{"arch": "poolformer", "model": "multi-label image tagger", "dataset": "Sentinel-2 satellite tiles (TerraMesh)", "train_examples": 145000, "image_size": 32, "crop_scale_min": 1, "horizontal_flip": true, "translate": 0.12, "color_jitter": 0.1, "norm": "layernorm", "norm_position": "sandwich", "hidden_act": "relu", "mlp_ratio": 4, "parallel_block": false, "inner_norm": false, "drop_path": 0.05, "patch_size": [2, 2], "depths": [5, 5, 5], "widths": [64, 128, 256], "num_labels": 9, "init": "kaiming_normal", "optimizer": "soap", "beta2": 0.99, "learning_rate": 0.0013, "beta1": 0.95, "shampoo_beta": 0.99, "eps": 1e-08, "precondition_frequency": 25, "max_precond_dim": 1024, "one_sided": false, "adamw_lr_other_params": 0.00076, "max_grad_norm": 1.0, "max_steps": 7800, "batch_size": 512, "epochs": 27.5, "lr_schedule": "cosine", "final_lr_fraction": 0.1, "warmup_steps": 150, "weight_decay": 0.2, "adamw_weight_decay_other_params": 0.01}
Rows from block 7, named by matrix and row number. Rows with one number belong to one neuron. Each number is 128 + 24 x the weight over the matrix's rms, rounded and kept within 0 to 255. All counts start at 0. Numbers have three digits each.
# fc1: MLP up (model.blocks.7.mlp.fc1.weight, 512x128), inputs 0-127
# fc2: MLP down (model.blocks.7.mlp.fc2.weight, 128x512, transposed), outputs 0-127
fc1.374:117140135153135128146131134150135133169102139143172156147111098150127120126128114148117141145098110140105166115129146112124124098113146160132119109144145154144122106167095118131120147142098089163148102149126118179133099113167172122061128145087141148127128178147127108129093100136120160131140112122153121142153113138133155185161112108144088135129143154143111170101137102153146124159120
fc1.375:101140134154135159117087111091148169070121144123092127115101123112096136139142146122141129162118164103130093086138133132143120164154089138128123168120108116136130132104137165135149099132158125093079138103105103095109147154094116122132091101107141137141159096132144098178108167112108094104092105130096108111133105127132135140169093111118110129132103109161131151107154137127113175125148
fc1.376:142118121100102172130074146150101180130115114152128150096094098124113096145118107125136118107139093071128146126102132141111094185140132149120104173126152150150113113102111157101136137167120106124088137081131178131116131152150113147104136108083091132116154124140112170143153124186118108108110127096118110126100099144153139073111102088101145093107147117108128133131148158098113150124117
fc1.377:122125137104098140079093107119153147161067144134156141091081149145139151177136116143087153112115149099088097145116110147137127151141112120146151129167096146129130153120179140103184151123106157156160124157088148149096114157141064088165069139131161156127114110159121137158112066171136128163090114131077134114130093151093154147133100133134109103147129159044150123164101117123185132150129
fc1.378:137130121147148126112112162152161137176106170097164081127090119105133122121115137134114158141161133128121112112096132127128149123126111105099133120146117144105125108137145139127117091114126125135091145149135134097175162162150105149161092105133089100126161139108117129151144095145143157137164132113140131119148140122147129136120118116138157122170100093129129141120125146165137139137125
fc1.379:133101156169137138099087101105093089137104064166146089137123182108114067115170168136101086123124126138123086160141120140120162097145148149109103145117166126061100101178144175121140091091117142126138117178152145126106157124133148128097145153101150115154139157106125110119122134089125112126121130150080086105143139136130156122140095111126129119106150167121166127160158145087156118129165
fc1.380:151124123121090114126124152087121131122112117109101143113135147149129114103144114155146143156146137098134135116125144101127121085131150152102123158120123141147134103146100142104114145119106113132148103138164147121080159087142128141157168123125156137124123129113102160141121127113123176078138142120151128143157081154175133142127141151118143134084149094156132136125152119083171116118122
fc1.381:126122161139129102111181121111115121110143141081100083090129157100099168122091134100138149129158165112133110102113138141107127120115066107138108124135091167121116100152121078146160115114115163153143129116124149115089113142126168156182112142125127155111119159162139065129112146095138154168139101109124098139102128104102155124105115136078159142112094141126126105155135137144133133090160
fc1.382:103115126145127167114127118114109105121109068132067113130165080116094118099084149149152162162127139134117115152127128114179123150104182148097144121154155118119132157084134155119158150144116128161129122130137118107152128105134129137148156135159091128159091136151145127140107123122135133077142130102153115120141097148130176119112140157128115121152131116127120103120112106124155101116153
fc1.383:139168118150099098156144165148164092132142101133121116084109136141125120095110103104126120132159064111154129092061089131140128126163122131144165101136125148127127156122126124098137154134115140125112167109116118125099130112137123094128153099133152097156156142109126141155122110122086084143150137103174125104098120125142123112137137133138152123140126091125143147105137141175086143124165
fc1.384:126126120122162101089130144125117166154115093133097163146135155124128144137140106110116110103159115117129152151100082170140118096112142129071128146152158169127081160158134091135182178163128153147128106102120161079129123138145108095143163143161188105144097087120083109141166101119179133116155157138137145112113102163147088140106089150125099113171105129120159148132095128154136145131130
fc1.385:096136102158130105123056127158139132155137105143144146103190095148157132116090174138144161134161100172158082132121111118154148109162169105152084128113131088151104131068106120171137178127121119123122135104130132110167137131123131079104134106101120157136125127106117139133160114127149130120133105085119055102140153106120148124109143171126080112109160131132123126146137130136109145140093
fc1.386:105095117149147134155115145148124093115133099129112130108088110140151158133129136135194123138150135110153120145155116127131133117162100126115173180131086093090142154146066172172118154162121142126153137103137112143135136108129104154072159138093151133164135138116127129082136101138155138163097121148129131119099152178158098176150148106136153139132119112087152128173114074118109160091102
fc1.387:122118117132122135109133115137147101159115176153139149127138121096145123105167117166083124135124123105113133117091148124122108122102171154139138086149168139126105140131129166131130108122166162127125088110146153109125168104130179143116121115108181085122147146121125146119152096120100139161100092124145146148117105126104122123139120106116120107120099168125092138136131150156114166151092
fc1.388:139156131115142158162087170109093091118132108141115092130126127114154111125148140074135100126090132126133083104158130145131111118145097146108097120072096115172122105142096157145157137165094156117146095127115139112134088096118134130146126142129175164105120156111123139166115092124112159116100100137125100128152086077156101121142083095123152077126132148093117161126097136080087162139131
fc1.389:126111139149142131099147126113127159135153142091080158130102140127105142113141152105120162104124180119141118106106137149142122096119133117116113106148137116132149135140118120129134100126138167107110154147113082142124126138109122114143133120092112142109164114137152171073114120148117114132119138122149111111126173154100104135119143155106123110093107119126114124133131143094136134140151
fc1.390:087120088128087086109126139095188063149161060109090118144121092190170138152157097120133146130138142122101090142120154113123072172102164138112093147108137128126149149141094176153112116084126132105156132114101116108087128139125129202140124070091122120119119127141100167151148148152135115075137119178150189137101168120101114158094142120153112142104148166130110116142159119163121103130128
fc1.391:141150129126131176081171080069095106140136111130115120135106157142134153148171137125154150113121149105109145117108105088135108110112160113120187103100134142154096156117100092125138097172144163117109113149120103147105144151124102159096107098134116106114133107140153122140134134149143110134163116110103125120107133094097134086122125138103101123110131137099097129148098130149112099088140
fc1.392:120117107128137103114158163125140121146112157091151127143119126115127126130098124106145131110113130119118173130144127152155142114155169105139116147157152138109139138122096125110153071191161137117079137163120106125117169155136104168141096135116128126135163158073125058104116116119143123106122166136090136152118140130100093129110136132115103088152124079148146122128111157116180126119133
fc1.393:109088162152110160151169106121129127135201111143074138061140138157149068145128133181130158133111121125108137101093119147129142114138085165132147132143130160162068143130145128155161139127158125133167131121134131191148122152135122132119076093132108157201105201111123126132176089143158139102128112086116138102114136128098105141116171098146122111148181160137092203128085144146147092125145
fc1.394:090123116122129118116108102124099137121132182114135145146167149111148167123114144087102124136139126085140142108147133137112146133159069116154112107109170107135143134128140102109116144114098104151129151113144116120168147143144167103133130144153122136127096129114117130127143103098116132107154124132144117131126121093163119129133151136133122125095153122115129147146117123158139109124134
fc1.395:146166147146086111118127146140167089134117156112097134105112140145108108132176139094127122124098172133095131120145071143160118109147104094138154167150145123119135169118083108135143146113127116129116087130124133150123109107176093101154178134115128150096145090135113108112126202073147136103132111091128098130134108146153089120174093139125199075103132156113109103113121119124099112096103
fc1.396:161146159080120140097122123133102188110073118094142127188111149142132139152147104164177140126115094143126115126112137115106108119074092122076155105112129126114124137077172116098137093149105095116138139160134140154149112129127109073118129113118129128110074108121136160108139172158160126119111156130153129122129138089137157099081118109128144112184123128154167144109133086122094118074118
fc1.397:135185154110154129115133131159130156106152154173092122124117147120109077140109138082122120167087131070144149131161113115136161194098077149142154168171099052097136147062131056088164169137142121143147151142118077131123164099107116156155126156183138105185108156105150112159095129157107142124086128120117092121112151124148118122126151168127143120110141125121122122113118141109094154118134
fc1.398:125127121098125153130145145137157093116108140118113141111172054117091135131112147132129094194110145075141151132107138171111125104115154174128098186137144109130118078146144137138140095192118128081140112124128147111098122123132122145127122144088166160120143156120077134150161108160114127130128122084141145107104129116123157104138148131137159143099136117146090095121150107122129137143121
fc1.399:111160084138115114122130136149122114139094104109102191164142118126130142113125129161097170101108144155113119164135100150093100113110152111138130109177133153123039141112140172125075128155114147132113138126077141128165128136102135180123121167163140129162116113099148080088136130140144103130158127123154121143165109158141154110102155114139123141089135125104122120119140150141115155119136
fc1.400:155123134109092142193188203121119126131135141090142158157135092137148065093179144160116135101130159151123155115132125131068099139120079139108116129094138124105117083153100149160160131098107112136137042112109164099129178107104106136077139136146110166153122129120125122160143062105137166104133111151139120105158103138132148149102119114112131128114141112117109142169153145117217096181147
fc1.401:133145117087142090131136134135135084077156132136161180114127173148110154104126140100108120129143185123132153088117138131093112127127108143165112135161124114121076116128119136124114120103133133118106102140094101125090132121136150129079110098154135170117095096108155112076147144151150142141132139160112144148110127128154156100098117129164155104139124102140115119097179123133110129150127
fc1.402:129151144130124164101120152103142089114151143138134126085117140085138129134084118124168056143109131127173137149173162074127117137101088121166168106130117125188120126132153108100114149136120132103102090114141135119115145152151145182106146120161116145134173131106132140133127132120141158115130093169118140159150082121126139114095153107156148112097098107119092156147136111157108163105170
fc1.403:106149123119165131128140136139101145142094162123131118136128104166121106127170111075174127120150147088107068144177136131168112181163151115080084150132112147137173148124117140148116056149161173100117133092144192080116156134159102119112138134132139161207155143151076174138134116109089144121138201102139133151144162132139153122118103169104122177139145130154147157124109155113091167116150
fc1.404:112124154126123106119136138112111183161130149112150141134112127143128148111132075120161138166097121123151140143138144106131136128119127145132121128130113093130125125119112151141140132112113142118141116129104130148105114130088094113140179090131069131162136093101123159129132119116106159135121159079154125139122159178141142150137095140145113131114157097093125177133150155122120121133120
fc1.405:145152121108140115129151132110138150124136128102140132178115138112144127130136086130149104160181107158102107154099162116034145155165147115124145123115139128119120130159088173144127080102132149130124137156133128181140195148138099127131117090096121172155123128112129161112111135132123103142144106156094164130128127124070126139121135093127127136130125130156139120119139100153146112152118
fc1.406:094112159125130140172094119147183134111118124123143173133112165102137108110131135136131111085157104132126108107115105166119151110200118106147150131145086113119124131106104138160114112135127131133122156111133139144134115110112114126129134159127118124105157118126135144148123126094135104169112122095101140127092108144119132124092134114140169171136118172140117172078084154123163146107152
fc1.407:158132108152148122122142118116155163123161133107122132099124131091164139112137100119112136127113092173119109171122119086124117087165097121129087164144131106130140072108135117119128152111144091167125160107101137113116094127110098125152132121157105132124129164153166138122147118124123151130125142115101128122133080132087165105137122110141119135113131128133116120107147133112170143110088
fc1.408:105162113137140132160113151096142131107146071108092105137143141113090153171165124124092160103116126111086109150130171130160083136138160131104090174136090114144143180169113148126139119117112145120102116168122107137105130121085129136118159095135061094169147139175081143145125135110183105102145152165123177122098137149127144141121094157071166099119102139109142142142127115120141146130124
fc1.409:163083160146157137116099148114140166142080139109112073126162120164122076052208106131087152101178121113118117126131160098118138141129080166137113119115144149128118131105127170126141105171103099126107149142114132116143193112149108144101076087169113149128092198150137113095136111128099178143103090125087122145103101119144120110082133138128114116144107166131147134123150159138122113156103
fc1.410:132143123137181163128119093154119141121114123138119164156149140114132117123093119143144121105132162122136123161119112168079126176174127113143166087152138125119154152152154177164058121195136090139202103108116124121086146172112149098119179123122112128126126081128069162119132125117164141159127139140115146150077178132114132118127120122137084102130167122126136142106158134079144147172134
fc1.411:136146136083076157127093126129096147114102150104099132134140130117181115152101151108120112129106115127186152108128124147139158128152116138126131137100114111138095113143161141110111132117119123128106114167115111120115116150139170170155120139114180122117120090131146164140165160164129127134148126114128127138132113105088082126171080125095154167119146130119131131125162150142122110115124
fc1.412:115091115187114123151130104120154099114141146111189146131130139096145088112126127126151098099115120142136110134144142133124126084142147107178139135142144119187138118176146135097127111123170133105104146116119118089100135137135156111123143158107141111138098146114140132139123178070089149128193141119164127120093112152105087133115160144124146144119123141107139091132156107123112135098113
fc1.413:143093085094147154110105115158120106143148108148104152149112110113138081130167164128123189133142137132104128158103146141125114118137113124138140130119181164143117135134106111146137151150144149101102130107162146103141124089091109128114120140124114123150069125110155112127173104144130107088156129127106119130146111129139128123126092144134087127141136109084140122103123103119144127130126
fc1.414:093136153118168157146118099131163124125090141097127113103115124119108093134093154140093151145160111133124082151108106111111150127126169108108185146110153120113111129136141154145146136132104102120104087138108113156121100085123117148109147115147120168173145149095136099152181118106129151106146093103164139139144123143152118136152164123121136137120105130112122136129174113143112142113118
fc1.415:156162121167108106169133146149098102123089174122119102099140108128116111141168131142114176111137171117150124138123139174143119136184127088172125094098100056150122130111145108119096156163132156093138131162155157120114106112136120143135157109119133121169127102167139180092125114130070089127125130132105104161141119124150116133140096160107151131111181117133128146138099121168106129115092
fc1.416:141125095125105174156116137107121089159089115109120156136087110122122155164165172145138134120148130136174098101137087088109153112117120174141089110167112142177125106110120140119138123142154156114131165145134131147131111151100145123170141110108138145172098132097132108110133107147122119116143106098129148115155142167156121114149149135138129158147139137098137133101086168166146137114150
fc1.417:150135160132138116137097117110111134127124165106127149142115120106082124146113147114089111138111108149131120111138154124129157159116087104119189138147109155118150117166139156115149129124143130159111154087130115104125119166086136103116100114131113127160147147189108144150122105122096095099128124150131160143160149076164124129135100088132091155162141133138111152114133082125119150158136
fc1.418:145132090159136152098140096136106099100175137116092105091119146157101150125102163073120117140155149166134106113163142122135121072171099150108100110122151111160083089092113128156158106112148077180171123128154159139180130134137129127115125093108130112125097180133132108119123126137083169158101133144126099098120091164116130115149144187112094117110132104155123140146137170145091170167120
fc1.419:100129133154144125146160123086120148149139107115118130095101132162140109145094139123161154144134097149116149159083127147162127115149154117149132141079108124119157141142102128109108114116130105115154123114131107129112119202119150110133113146145110103148082117138112220132133157150166092144125077126104121113116125114125071102153130115138137154134128146120128143148138110128149147137151
fc1.420:146087117084166097143106100101144126150142145083137122136139138125098130132083155142113130153135143143107141134146120115113112120161130108144118168118121108145171154105117103123117129143129143097157114144156144091125185134119116133152117150140151161136083141128088187121138101101161116129140141146161158146130144156103096152104136134180083149133130127116136112146126105069145146112130
fc1.421:151130085133123135117085129097111121122134130137160099141075136063116161149144115104104134137162119090109125122136122154121183112128102115113125119112139144133135129117119123102161116098139146119153120139130100109132106145106094102128153121106161115130143154112134163141131135142142130109134144124140125153113115119125132127119158129124140137152114083133133146143107150073145090143133
fc1.422:077122091121172122106192134139110146185094130181143128112121163108163156114173140136061139142044120106114112128133109166121102092133116127152176130105125153101143172075161132161132163128120173119105148153119149131145146150083179153156140121098122149119105101167125137149161127115158087107146177152149134148123117158158151164105133111095166209157170130049142139090053146100224114053128
fc1.423:133138139143183130127130116123114134112125140133137115164148138117113140134129149111131108128137094140118094128113127139144152146139116141143141166149123095140145123100125151141126114173107157138167104106162081107125118123118110107107122151159098115132092171100135127120142149135148097135154135126107125134117154122143130117108111117131137115140180130110138127119123127131128126099145
fc1.424:107124129193123160140095163149117112067136108152097111098111153150157151148160088139118139137115176160124150152139127136146129157129117113091116146155128133181129118105092139140106144121076142110137119142079127106128145103139103132169137155162142121165130125135169118139130122125115109143135142134143135135109083150141143161142112153117146162138123110099115104083087104078160135114126
fc2.374:123093146132108155107077123124145152081153095121143117121140107117107186153133105153151093147119141105126154147105099120120190091139133121127168145136092136146146169169126156160159120141089156113156130091137157085168116168098086103123102146135149123108114152171126174085143127156105125101123142136163130140184156147130164139108162156128142133091095069125135105152137136138139117128086
fc2.375:152149136144141121087150156105081122133131120141151182107110146137091143138117129118151147151114123154044137092133074140132136115123153112135099141124147105113146101101118113125100170107123160149163153149163119134125117125122167123123099162149137125123111120112136196089103107123137126122092148122141114095111130080105170170091154134165103154133137135116080125158106130121140070071118
fc2.376:163174124146148127150146122154142150173100124107104131122136155140101129112146111143138093104158131128075117085127153136142158124159115124146123157133069117150161119126152130148107121164141149139165127140096125138124146159120134155140140094147149101087118165138129119134108120130162143122128140102143179140132128143138086122113109140147092144134160107110125120119107136135117143161088
fc2.377:152127104122143128110127134144113163130164195084072126164162089159113113098111116162136113134127101150116167091118166139123153119155142109089155153111134093101100161162070114165120111093141138081160126108139121134130145132111197170152118105148109093120100131131159091134122160129165129102099121132126101138113138103150167108101129099148134137124132124147123115140132118113099124141165
fc2.378:154137113129102130116157116144136135173106132148132124096145145145132131122108147133152115136125120135140136132139128121116154164111158129153141087097151171151126123167107141138114130155136158178129069164100111159085175127110165125105119153102130150129136083139107146155096123110115141123122106121124111137109148137100117145106086103147148119142135136096095129148146096156118115117125
fc2.379:111146157137167081104132134166110147107178145125118097138113111112142119123082134120140100113131132121084146134150098093155099125139142129149115117129163118153134160136101134140095177131144117108170132113127118167144114127140147154139146120158149100147129119139120109149131101069124144147121110105131140118145140152110110188195126106122136110119118119149121117123134157133128127124126
fc2.380:108141136079096120130138133139141137118114127146128119079121152124106148174127161135084161130151120094134145148111127141132111151111147112153124108107136110131107140108104128118158143144141148151152108127134117167136104128129099144115103137114150160140126090148114107107142113121086134156152142154110106159100160074123124147094113114111117127166105137114182141068136194171120144125160
fc2.381:135103102116109097136161110120138121129134158145115155114110134121109094112114140095164127084034118172135104146146114139183120127145120138153132133164131155114105107170082147155148113119110096153105104131126111108152109129140148062108155132149105168154100119140134147126124099165103104153081125139114141137112103079104122117151161076127100114122133117147121092136132118144126106174090
fc2.382:144151121124133133136124119137133167145145172116100154128115130150149165139141136065152119109116154076126149135128114102117139144166135130112175137097109129137128146114162125121089147159136114135152118122143140132111165159124136134105141147130117131134123139122088086127170132118134135116114145142115132132109124118116127102126090092102121145127151139159119127080107161116117118110135
fc2.383:101149123126144116117139124134114113152127126065104099146154141127142136092154146139089124121117109150158103128128117101122122170160084103119128157109100129151076130068132122140163112134156122094139148135101112123121109086129115134125149112159080067120137130134095107135132125133114142115139111133141127149129116140101151124146188094121146115119112143107131115138119156135155115131110
fc2.384:148153140126114179155110103147127153109135162129152135104108089099127131124100134155126141105105147167107111120145160110125167103141148091166138102088105088122134144144101156154124116091139129127115119132115182175154145108123081117110166102125126118143121134160132115128118091096125114142100135141124132114145126110108133137104101145127140150142146152109145166133141123131132156153097
fc2.385:143134108145127108124140117150131139120110125143123108151096135101114118130128169124101156133069113127082169111152125104072078141143100164124120095093140148091170131116128129153152157165115125133165134091156183163122106078122115133101110086145136077156074129123169160134153109106115062098146143182169126148185098180106124147089097127128099084145117120107138102098140099062094082099134
fc2.386:134164138143155078151087153118118138163125173130153119128154174121138135143106103119125158160092158169120150106108124141126127155096087122112133078082138182146136153092126124124107171140136137133106188171114126137110107117117119125146112152136171163118111167112143095117111125119119140103155169127140105155160102164148161082124173144134123092166078123170149125139102159142151101139180
fc2.387:101166115122119185130137143129133163135131129108127106131056124155122147165097131136130104157186112112133118125185085083116148139118111157153153098100137106135152117139145110167096087128113109127107153149130116157111104131117130099120121124115097149140131101163132098120107097202155145089187132132148086157129116092107134112128100160118130144126105051062143101084159092126124071114150
fc2.388:157146136126118129107167148170115113150110097135154152086107161173113127149135173161168161126130149135117174111108134124147158089131139118132153141162137231094121144132131164123113148091183128148085147165116135143141181087131134182151090144132140112140156145079106124125144099132156097180159099101096146085154101124132189133133097165153111097123105089130114144101166116111104149119167
fc2.389:138149131093131142126128092124132146142083112073166153147185158164145112146128128149133099117141099113086143158131161122139153139127123128171143139088132104152125174110081129146143153124121149144126099143140136096110157169139124076098098136108110127161147149124142126137114134104147111139151155091126130140127111131104137149122120183122142135150106144124144104150155144132104107147134
fc2.390:146140130111164122175105191150109173140079157124115157108102108116149062161093102127139117113140173171118107126169120153156150185093060163169144118122102129131124145198156155109109109146108146139149150126112128153139119169107120107147141172136138126137138143134142117140122132154076112131126161141116121190112140097107141147145125127091177145150118113099125162073076118109119155168130
fc2.391:135084131128149113111141158169124173069120126141107170139064153135169147114120119167141169120117121154163101120147107120154138047142145073134117138134120133102141163135147141103134131101096103156087141176139131110102154136146116085146145130119104144124126113120112194142122145113117112102142104125139143121122097160148129136106101134175155123112119160105123086120102133125117132171140
fc2.392:146123119109148092143103088108149118140162148118153177131084122102125085159145140114130110114171104116115168153111100125094137154137095117108159091122118109115148096126117120151109144136120105146145126178108133089151122148112156083119128123102156118121109122099131128163142144109171159112152107141119133128135140104148153150153055136186156150161121148174098182157126106117172125154138
fc2.393:177076096104137130127136099143149173099123115111153140142095129088137116120098151095115116071111123104184096120147135070107187122157141107066177127141149123133104131118115108117091115114158138174106130098108118134182107177157120103142093114130146126117135118168130114121124168189126113111180154129112129121126142118156102122105126104145145134127137129130159097132144130097128143132110
fc2.394:129097149154153126116132139120129111117138097149170116143114162132127139092154116146117150106128144093137129157130120110107110150113154132090115136139134150120123119177105128138098127094098137118144101131147159144117137124127148161174155086188107137170139149175114131150181130081118103121132093118120144147127127126177124111115138153141154087123152140122175126183107166106147121137118
fc2.395:142120137155132121138128105118135116098156127116101144136089164126114108120102139152100139114087117121144127112075118156145076100116141114136085118067106158116111134091113174053100096105122141114139133144095121125111132130122131162079083107146145116120088108104114109103110062132143153178105119145123147093113130071074178111149078109144094110119164083154111143124160129151102126131171
fc2.396:128109085153121094167130165130167097122121123112117103118097133133159070112129128108122160126099096173137131124136151127133109104093136162137114121153121165155125133125140087123125172137133085141124122125122143123137102121096095140146139120132098104121135157102182127151106091084080118105128128137146116108111107122140157131155079110095136153120164123180079133124098151125151124152118
fc2.397:132121111071130120093141114137071128177118125142146176144142149105162186107153114139115091128182169155088120144102105149123118146111105129115076116104131132140103112078158158147123149125102101167118134125122082146120104171156175163120121119132088122083141085131055138084164125123139121116113149116076114158162145146131142146108130124107126082103117155126112103122137172138123168155111
fc2.398:154127107124073137090103136127096120159113166101153092115143132139142065081131153131082098158099121096143105139153118095112136108117118112136127107094154133103155135123150101109153162137105110126092151098154083110158119172109106150135117095109136141078156110090193119082103146133157087134164147168160182095131109142113105126176090115121111102143132124121125127152119080142176137113132
fc2.399:100106145150108155128140114104147158109147128123118127147120116135151105164122114124137137149105092104143131144094117118123140135122135177117114088108091104140157142123151122135116103142118098148118129161095125099143168116106148126141137129147133122102107140131145168131073147151146126145126120125136131128141154097141094100128158117165131127139119103127139155125097130113091128096138
fc2.400:076193120134104126095135159140162102128081144146090079076155103140118188136128145140155164143094191109183111120113124130133190146144102093104165119151139154138130129098114116157114096156146117096120086120142102176152148194152122157145106086129141107091149138128162114083167191158140081121124150147174113165170135159096146136120129139160117155083116123109124099133105102096054089165150
fc2.401:087157137130099163108139151138131169112084079077124121135117128098164109116106067120130189158128098148153113048120111188135101096126124152144114132121099141108132123109120084151107082122148121140076094161093107147159109141132124103132146113141088129101136137106098156090118198106117095151110117121151093137148100108152157142137108131104103117122127129118093109130157145156127098165104
fc2.402:117098085148138091124137151159137152159141140138088142139116097100163135089120134143137177106135125154119144101102120180154153127140106115117114107118133172156132111100142080134166117115145140142151104150124122124165137134116102152154143108157159119143148122095114116135176127124127119125140165159094187104136122138131126149124114100145181106129136155107147129136104113109128154118111
fc2.403:117143137088100141099140096124142114093181168136108137130147141107114137098093140187155101093086120147107130141121107089121148127085108070124132134114114143101130079160180123119109165136124164120166100077133152167124091111089123136071129161104116091074109145119142112147116052083126128119160109151126139108115111100126070133165121141162072133121128126103090127136112150102150146172136
fc2.404:150142153110112107119120098159155065106100110111171086133148141089162112106143153130095127139121104114162124135085157120098169130117146147128146123101167163141165151119097138136118157149115159147115153138117105160124128119116110147127082106102170123119149109134128127127141134131132153133144155157128135118104071135090152115137139129119123140150132146161179120114145160120125121138102
fc2.405:105125156156157156120105163114110097124107156128121124202140119152175092095126145107131132135107057130135104116192121116157156111153095140126127123101122143126131111133140116138153139161113150132126141168105152118127082138076158107107142139137172153116109126147074091145107160154084120153156127096122096138128151121130123128100174110151158145105132090142145118127132079157103120095117
fc2.406:136146145138179141103151138151126132162127129154128121164174105110097096135132104090144137131119162172173098127157144090123117169122115132105089136116142139132102111161148137095139162166119090111107156112162121085129134150088156116176116076109131111162138156134078093121126155148119164123105123121133128136132136136124107138118177140073145113117120127138132140090098106068087096083111
fc2.407:105093107093125141162163134156172135088131145158102132113148132132115153146147162144153127146135129130174106120137179163168126173150115147140159107098122107100097120144112140151114146122127158126143158125129116152173138131174128136088126146149113159099118112117121146139108162137119114120150121144110181147107129161154151133104169137121155158130129097147094112132123118139106152147138
fc2.408:128183162115139144166142086125105082152158128123150148118117153137114133128132128188117093145107165166143127114109123138130169167122078120140110104123088137120120120141150111107156142126094115104111130128122135138142112083082119089141112139113128135122124116104148131142150133082085121095119115134163125094113093074152162075157162130165097129108095126087146137094155088127144122142166
fc2.409:123132135099109148129151111148126137136142115131105124141072155106108161138086131110156093143133136101122161148121136147115150105145095159087138167135164100171157096173088123132118133112156102157128118100139108164152170131151126193093183108101148104107143112135157113144106182157111153106187120143134136115116118186127130130144103078117108120101141176065108172103151098143184148106096
fc2.410:146153145110093137121103163125095101101167099169149143098175179119145175137120137095117139138167154104139121135104127109133100143128102119126144107115108112115142117151118056151055165083119116136098160134176129145114111118117133138166138125106129117143131135125137146131130133135142137167142097132135102157155108110199148104126167162142121079116128097159126099145101103142157090089205
fc2.411:128142142108150133112151144163133112133147144160116142078129127134123134140123130147096145119116120132144116142167111123134117119109158140154103145149125137100147202145153117104164133106107094114129157125121136143112171166125110159127110142180107168129125151088155134146063096084160097174164124169140135174118134105193105152165125113176100126109139165106140097120106155096109103119141
fc2.412:086135128104094142124135128105082138125111141110145128138123092137105106152118135142121107137161108113139116114131123080114160109139154085122123122120106150085089078099133110118130103095118146145112107101160070132111128111121125086116147127116141131103164136148134124100110103119103197161153101168092153104142138131142092143183081160159131102081137107112128130128157125166129104125125
fc2.413:128136143122132133142121110122141174113112137120119134083119170126122093133134111101173125110141160151128138112158156086118108119112113184137171099123127090123142110086164119134096130156133108127136102149104120155170116141153119148088144143194115112140154100179123199109094151119132123188095107102162087106154117176114141096135133146124174093149152132123115101142149092079085147098135
fc2.414:107117106141140124151100160137117097122118136131141122104146112130147108140167111103125093135104097147113133146124144151123113112122140127113136121135167161108136134107130143155144143090136120120129133107166135119123130113125125071152112125107127099124114110132111149128122152125170138142126134172133134114104117106074108123112133146124159140115069129119145114132132123097120107120111
fc2.415:141103127126155101149144094104129104128167169128082090106135163133108181110104151162138123121115117116184183130146112097150108140155136159115152163147096159126106127143105160142164130114147117160102152121102159147115135117126086147150155188146114134153103181108165113166075042120074149095107157118165178124110156124123137163126113090119101095146122120143145170139124131098163139154158
fc2.416:143163137074108118150179108143122142128140110178116113118181150128107109171093100112134128127161132133127102149161128142107095132096171120115146122104107142160093091096151138106127147126124112136133094117147162120123146089141138127115110104140131095126130133105144101124114160143142124124116128144134085141101123118125130161070153129122115097124120118124134151112103128148124122105103
fc2.417:102097097160138175124116144122108097088124116160126152117121127141127157083162127165135142163114122111145123091087113119142141154153150124102105158145129138107130197096114120154165125148123191121109143143111112141141124088116134142140155139130126126130092115102145146092107118131146139162127114076132130070128123134124098108155104124120149100116165177105090100090098100133145120062084
fc2.418:125140103129084100101132115114086131142102139118095108112111112126191133132122106136123118130081151086128135113078114115117127152150153155161107167131093121122128171166160131150123114098167144111111087125109165124121095145124129122113165095163137109127163112094118139113147192127146094066132115149146145174162162114166116093138109060116127114128192071148119101150112105120130145121115
fc2.419:186098103113144129168101143146142174132110138181100127157091147172142131120139131171136136108153142137118135137121103123112168097126112167149086120155083091125147100123159114116101132151111118109131121137147117070135138172159104083092085139140153170092161144159144128157117094119105119102099156142135137104080141141158129148106136142069146102149156123110121144168127078113093097103092
fc2.420:162098132110143199110095137081162120093098166149108137144116117130118129090118119108161129139100090112075096130095145139130159132105137147134130157127137108071097090163160115130139088136137137126098150083122097144152107089118163111125105104149145146099147125148123084147174171119092131141161076155145118141126102098142134140172160153113137131128137159106151137103142115157121099134084
fc2.421:122156124100122114151143114157095181129116118108110098129100152165157138136135118153173123154131120132099105110125093095118114136149137126195154151117144095127123114139081107143143121122123092112146132129124133108151147113130110117097125126145148122152146106141133143137102127136097094125127140106116143110139097101121144125104173118095149142123120134111152116100092093167107128112109
fc2.422:174079121116142177162104101174128102097144114115146110113142083109119149124161133150127163108181116145158162113138087129120153146114158124064102106129151127153110157136147143104128132123135117105108146153147177126193131101118133163111124164163158135120108110128108121136134139115101145140071066090144191161180133069127134157151151147133102124122136155161155152106136139123121137134137
fc2.423:170109161110133128142107150141143104150145109124125144120132130120100120117146126109127130116130154118153144157119141129124167086135182135124151091146164136125134127156149088140147126124104119142099101141108126142127166123155100104138130152155106127139106064153077124163107140132118139109149113136137104133125130126125111177104137144112126113123121161120114126151184122172130106108136
fc2.424:130137137120099119133156122145117120134114139138133137139134138135137155150159106104110145091131161165131131117116095123134144151168076075125157119133090119157088164136173088132185128094120094090166122142130094130135141080143111163123122129156172196098148106151108097105136084101139092137110147137139147130118113113150152092124179116092143207105143160117165157126138156131076121149095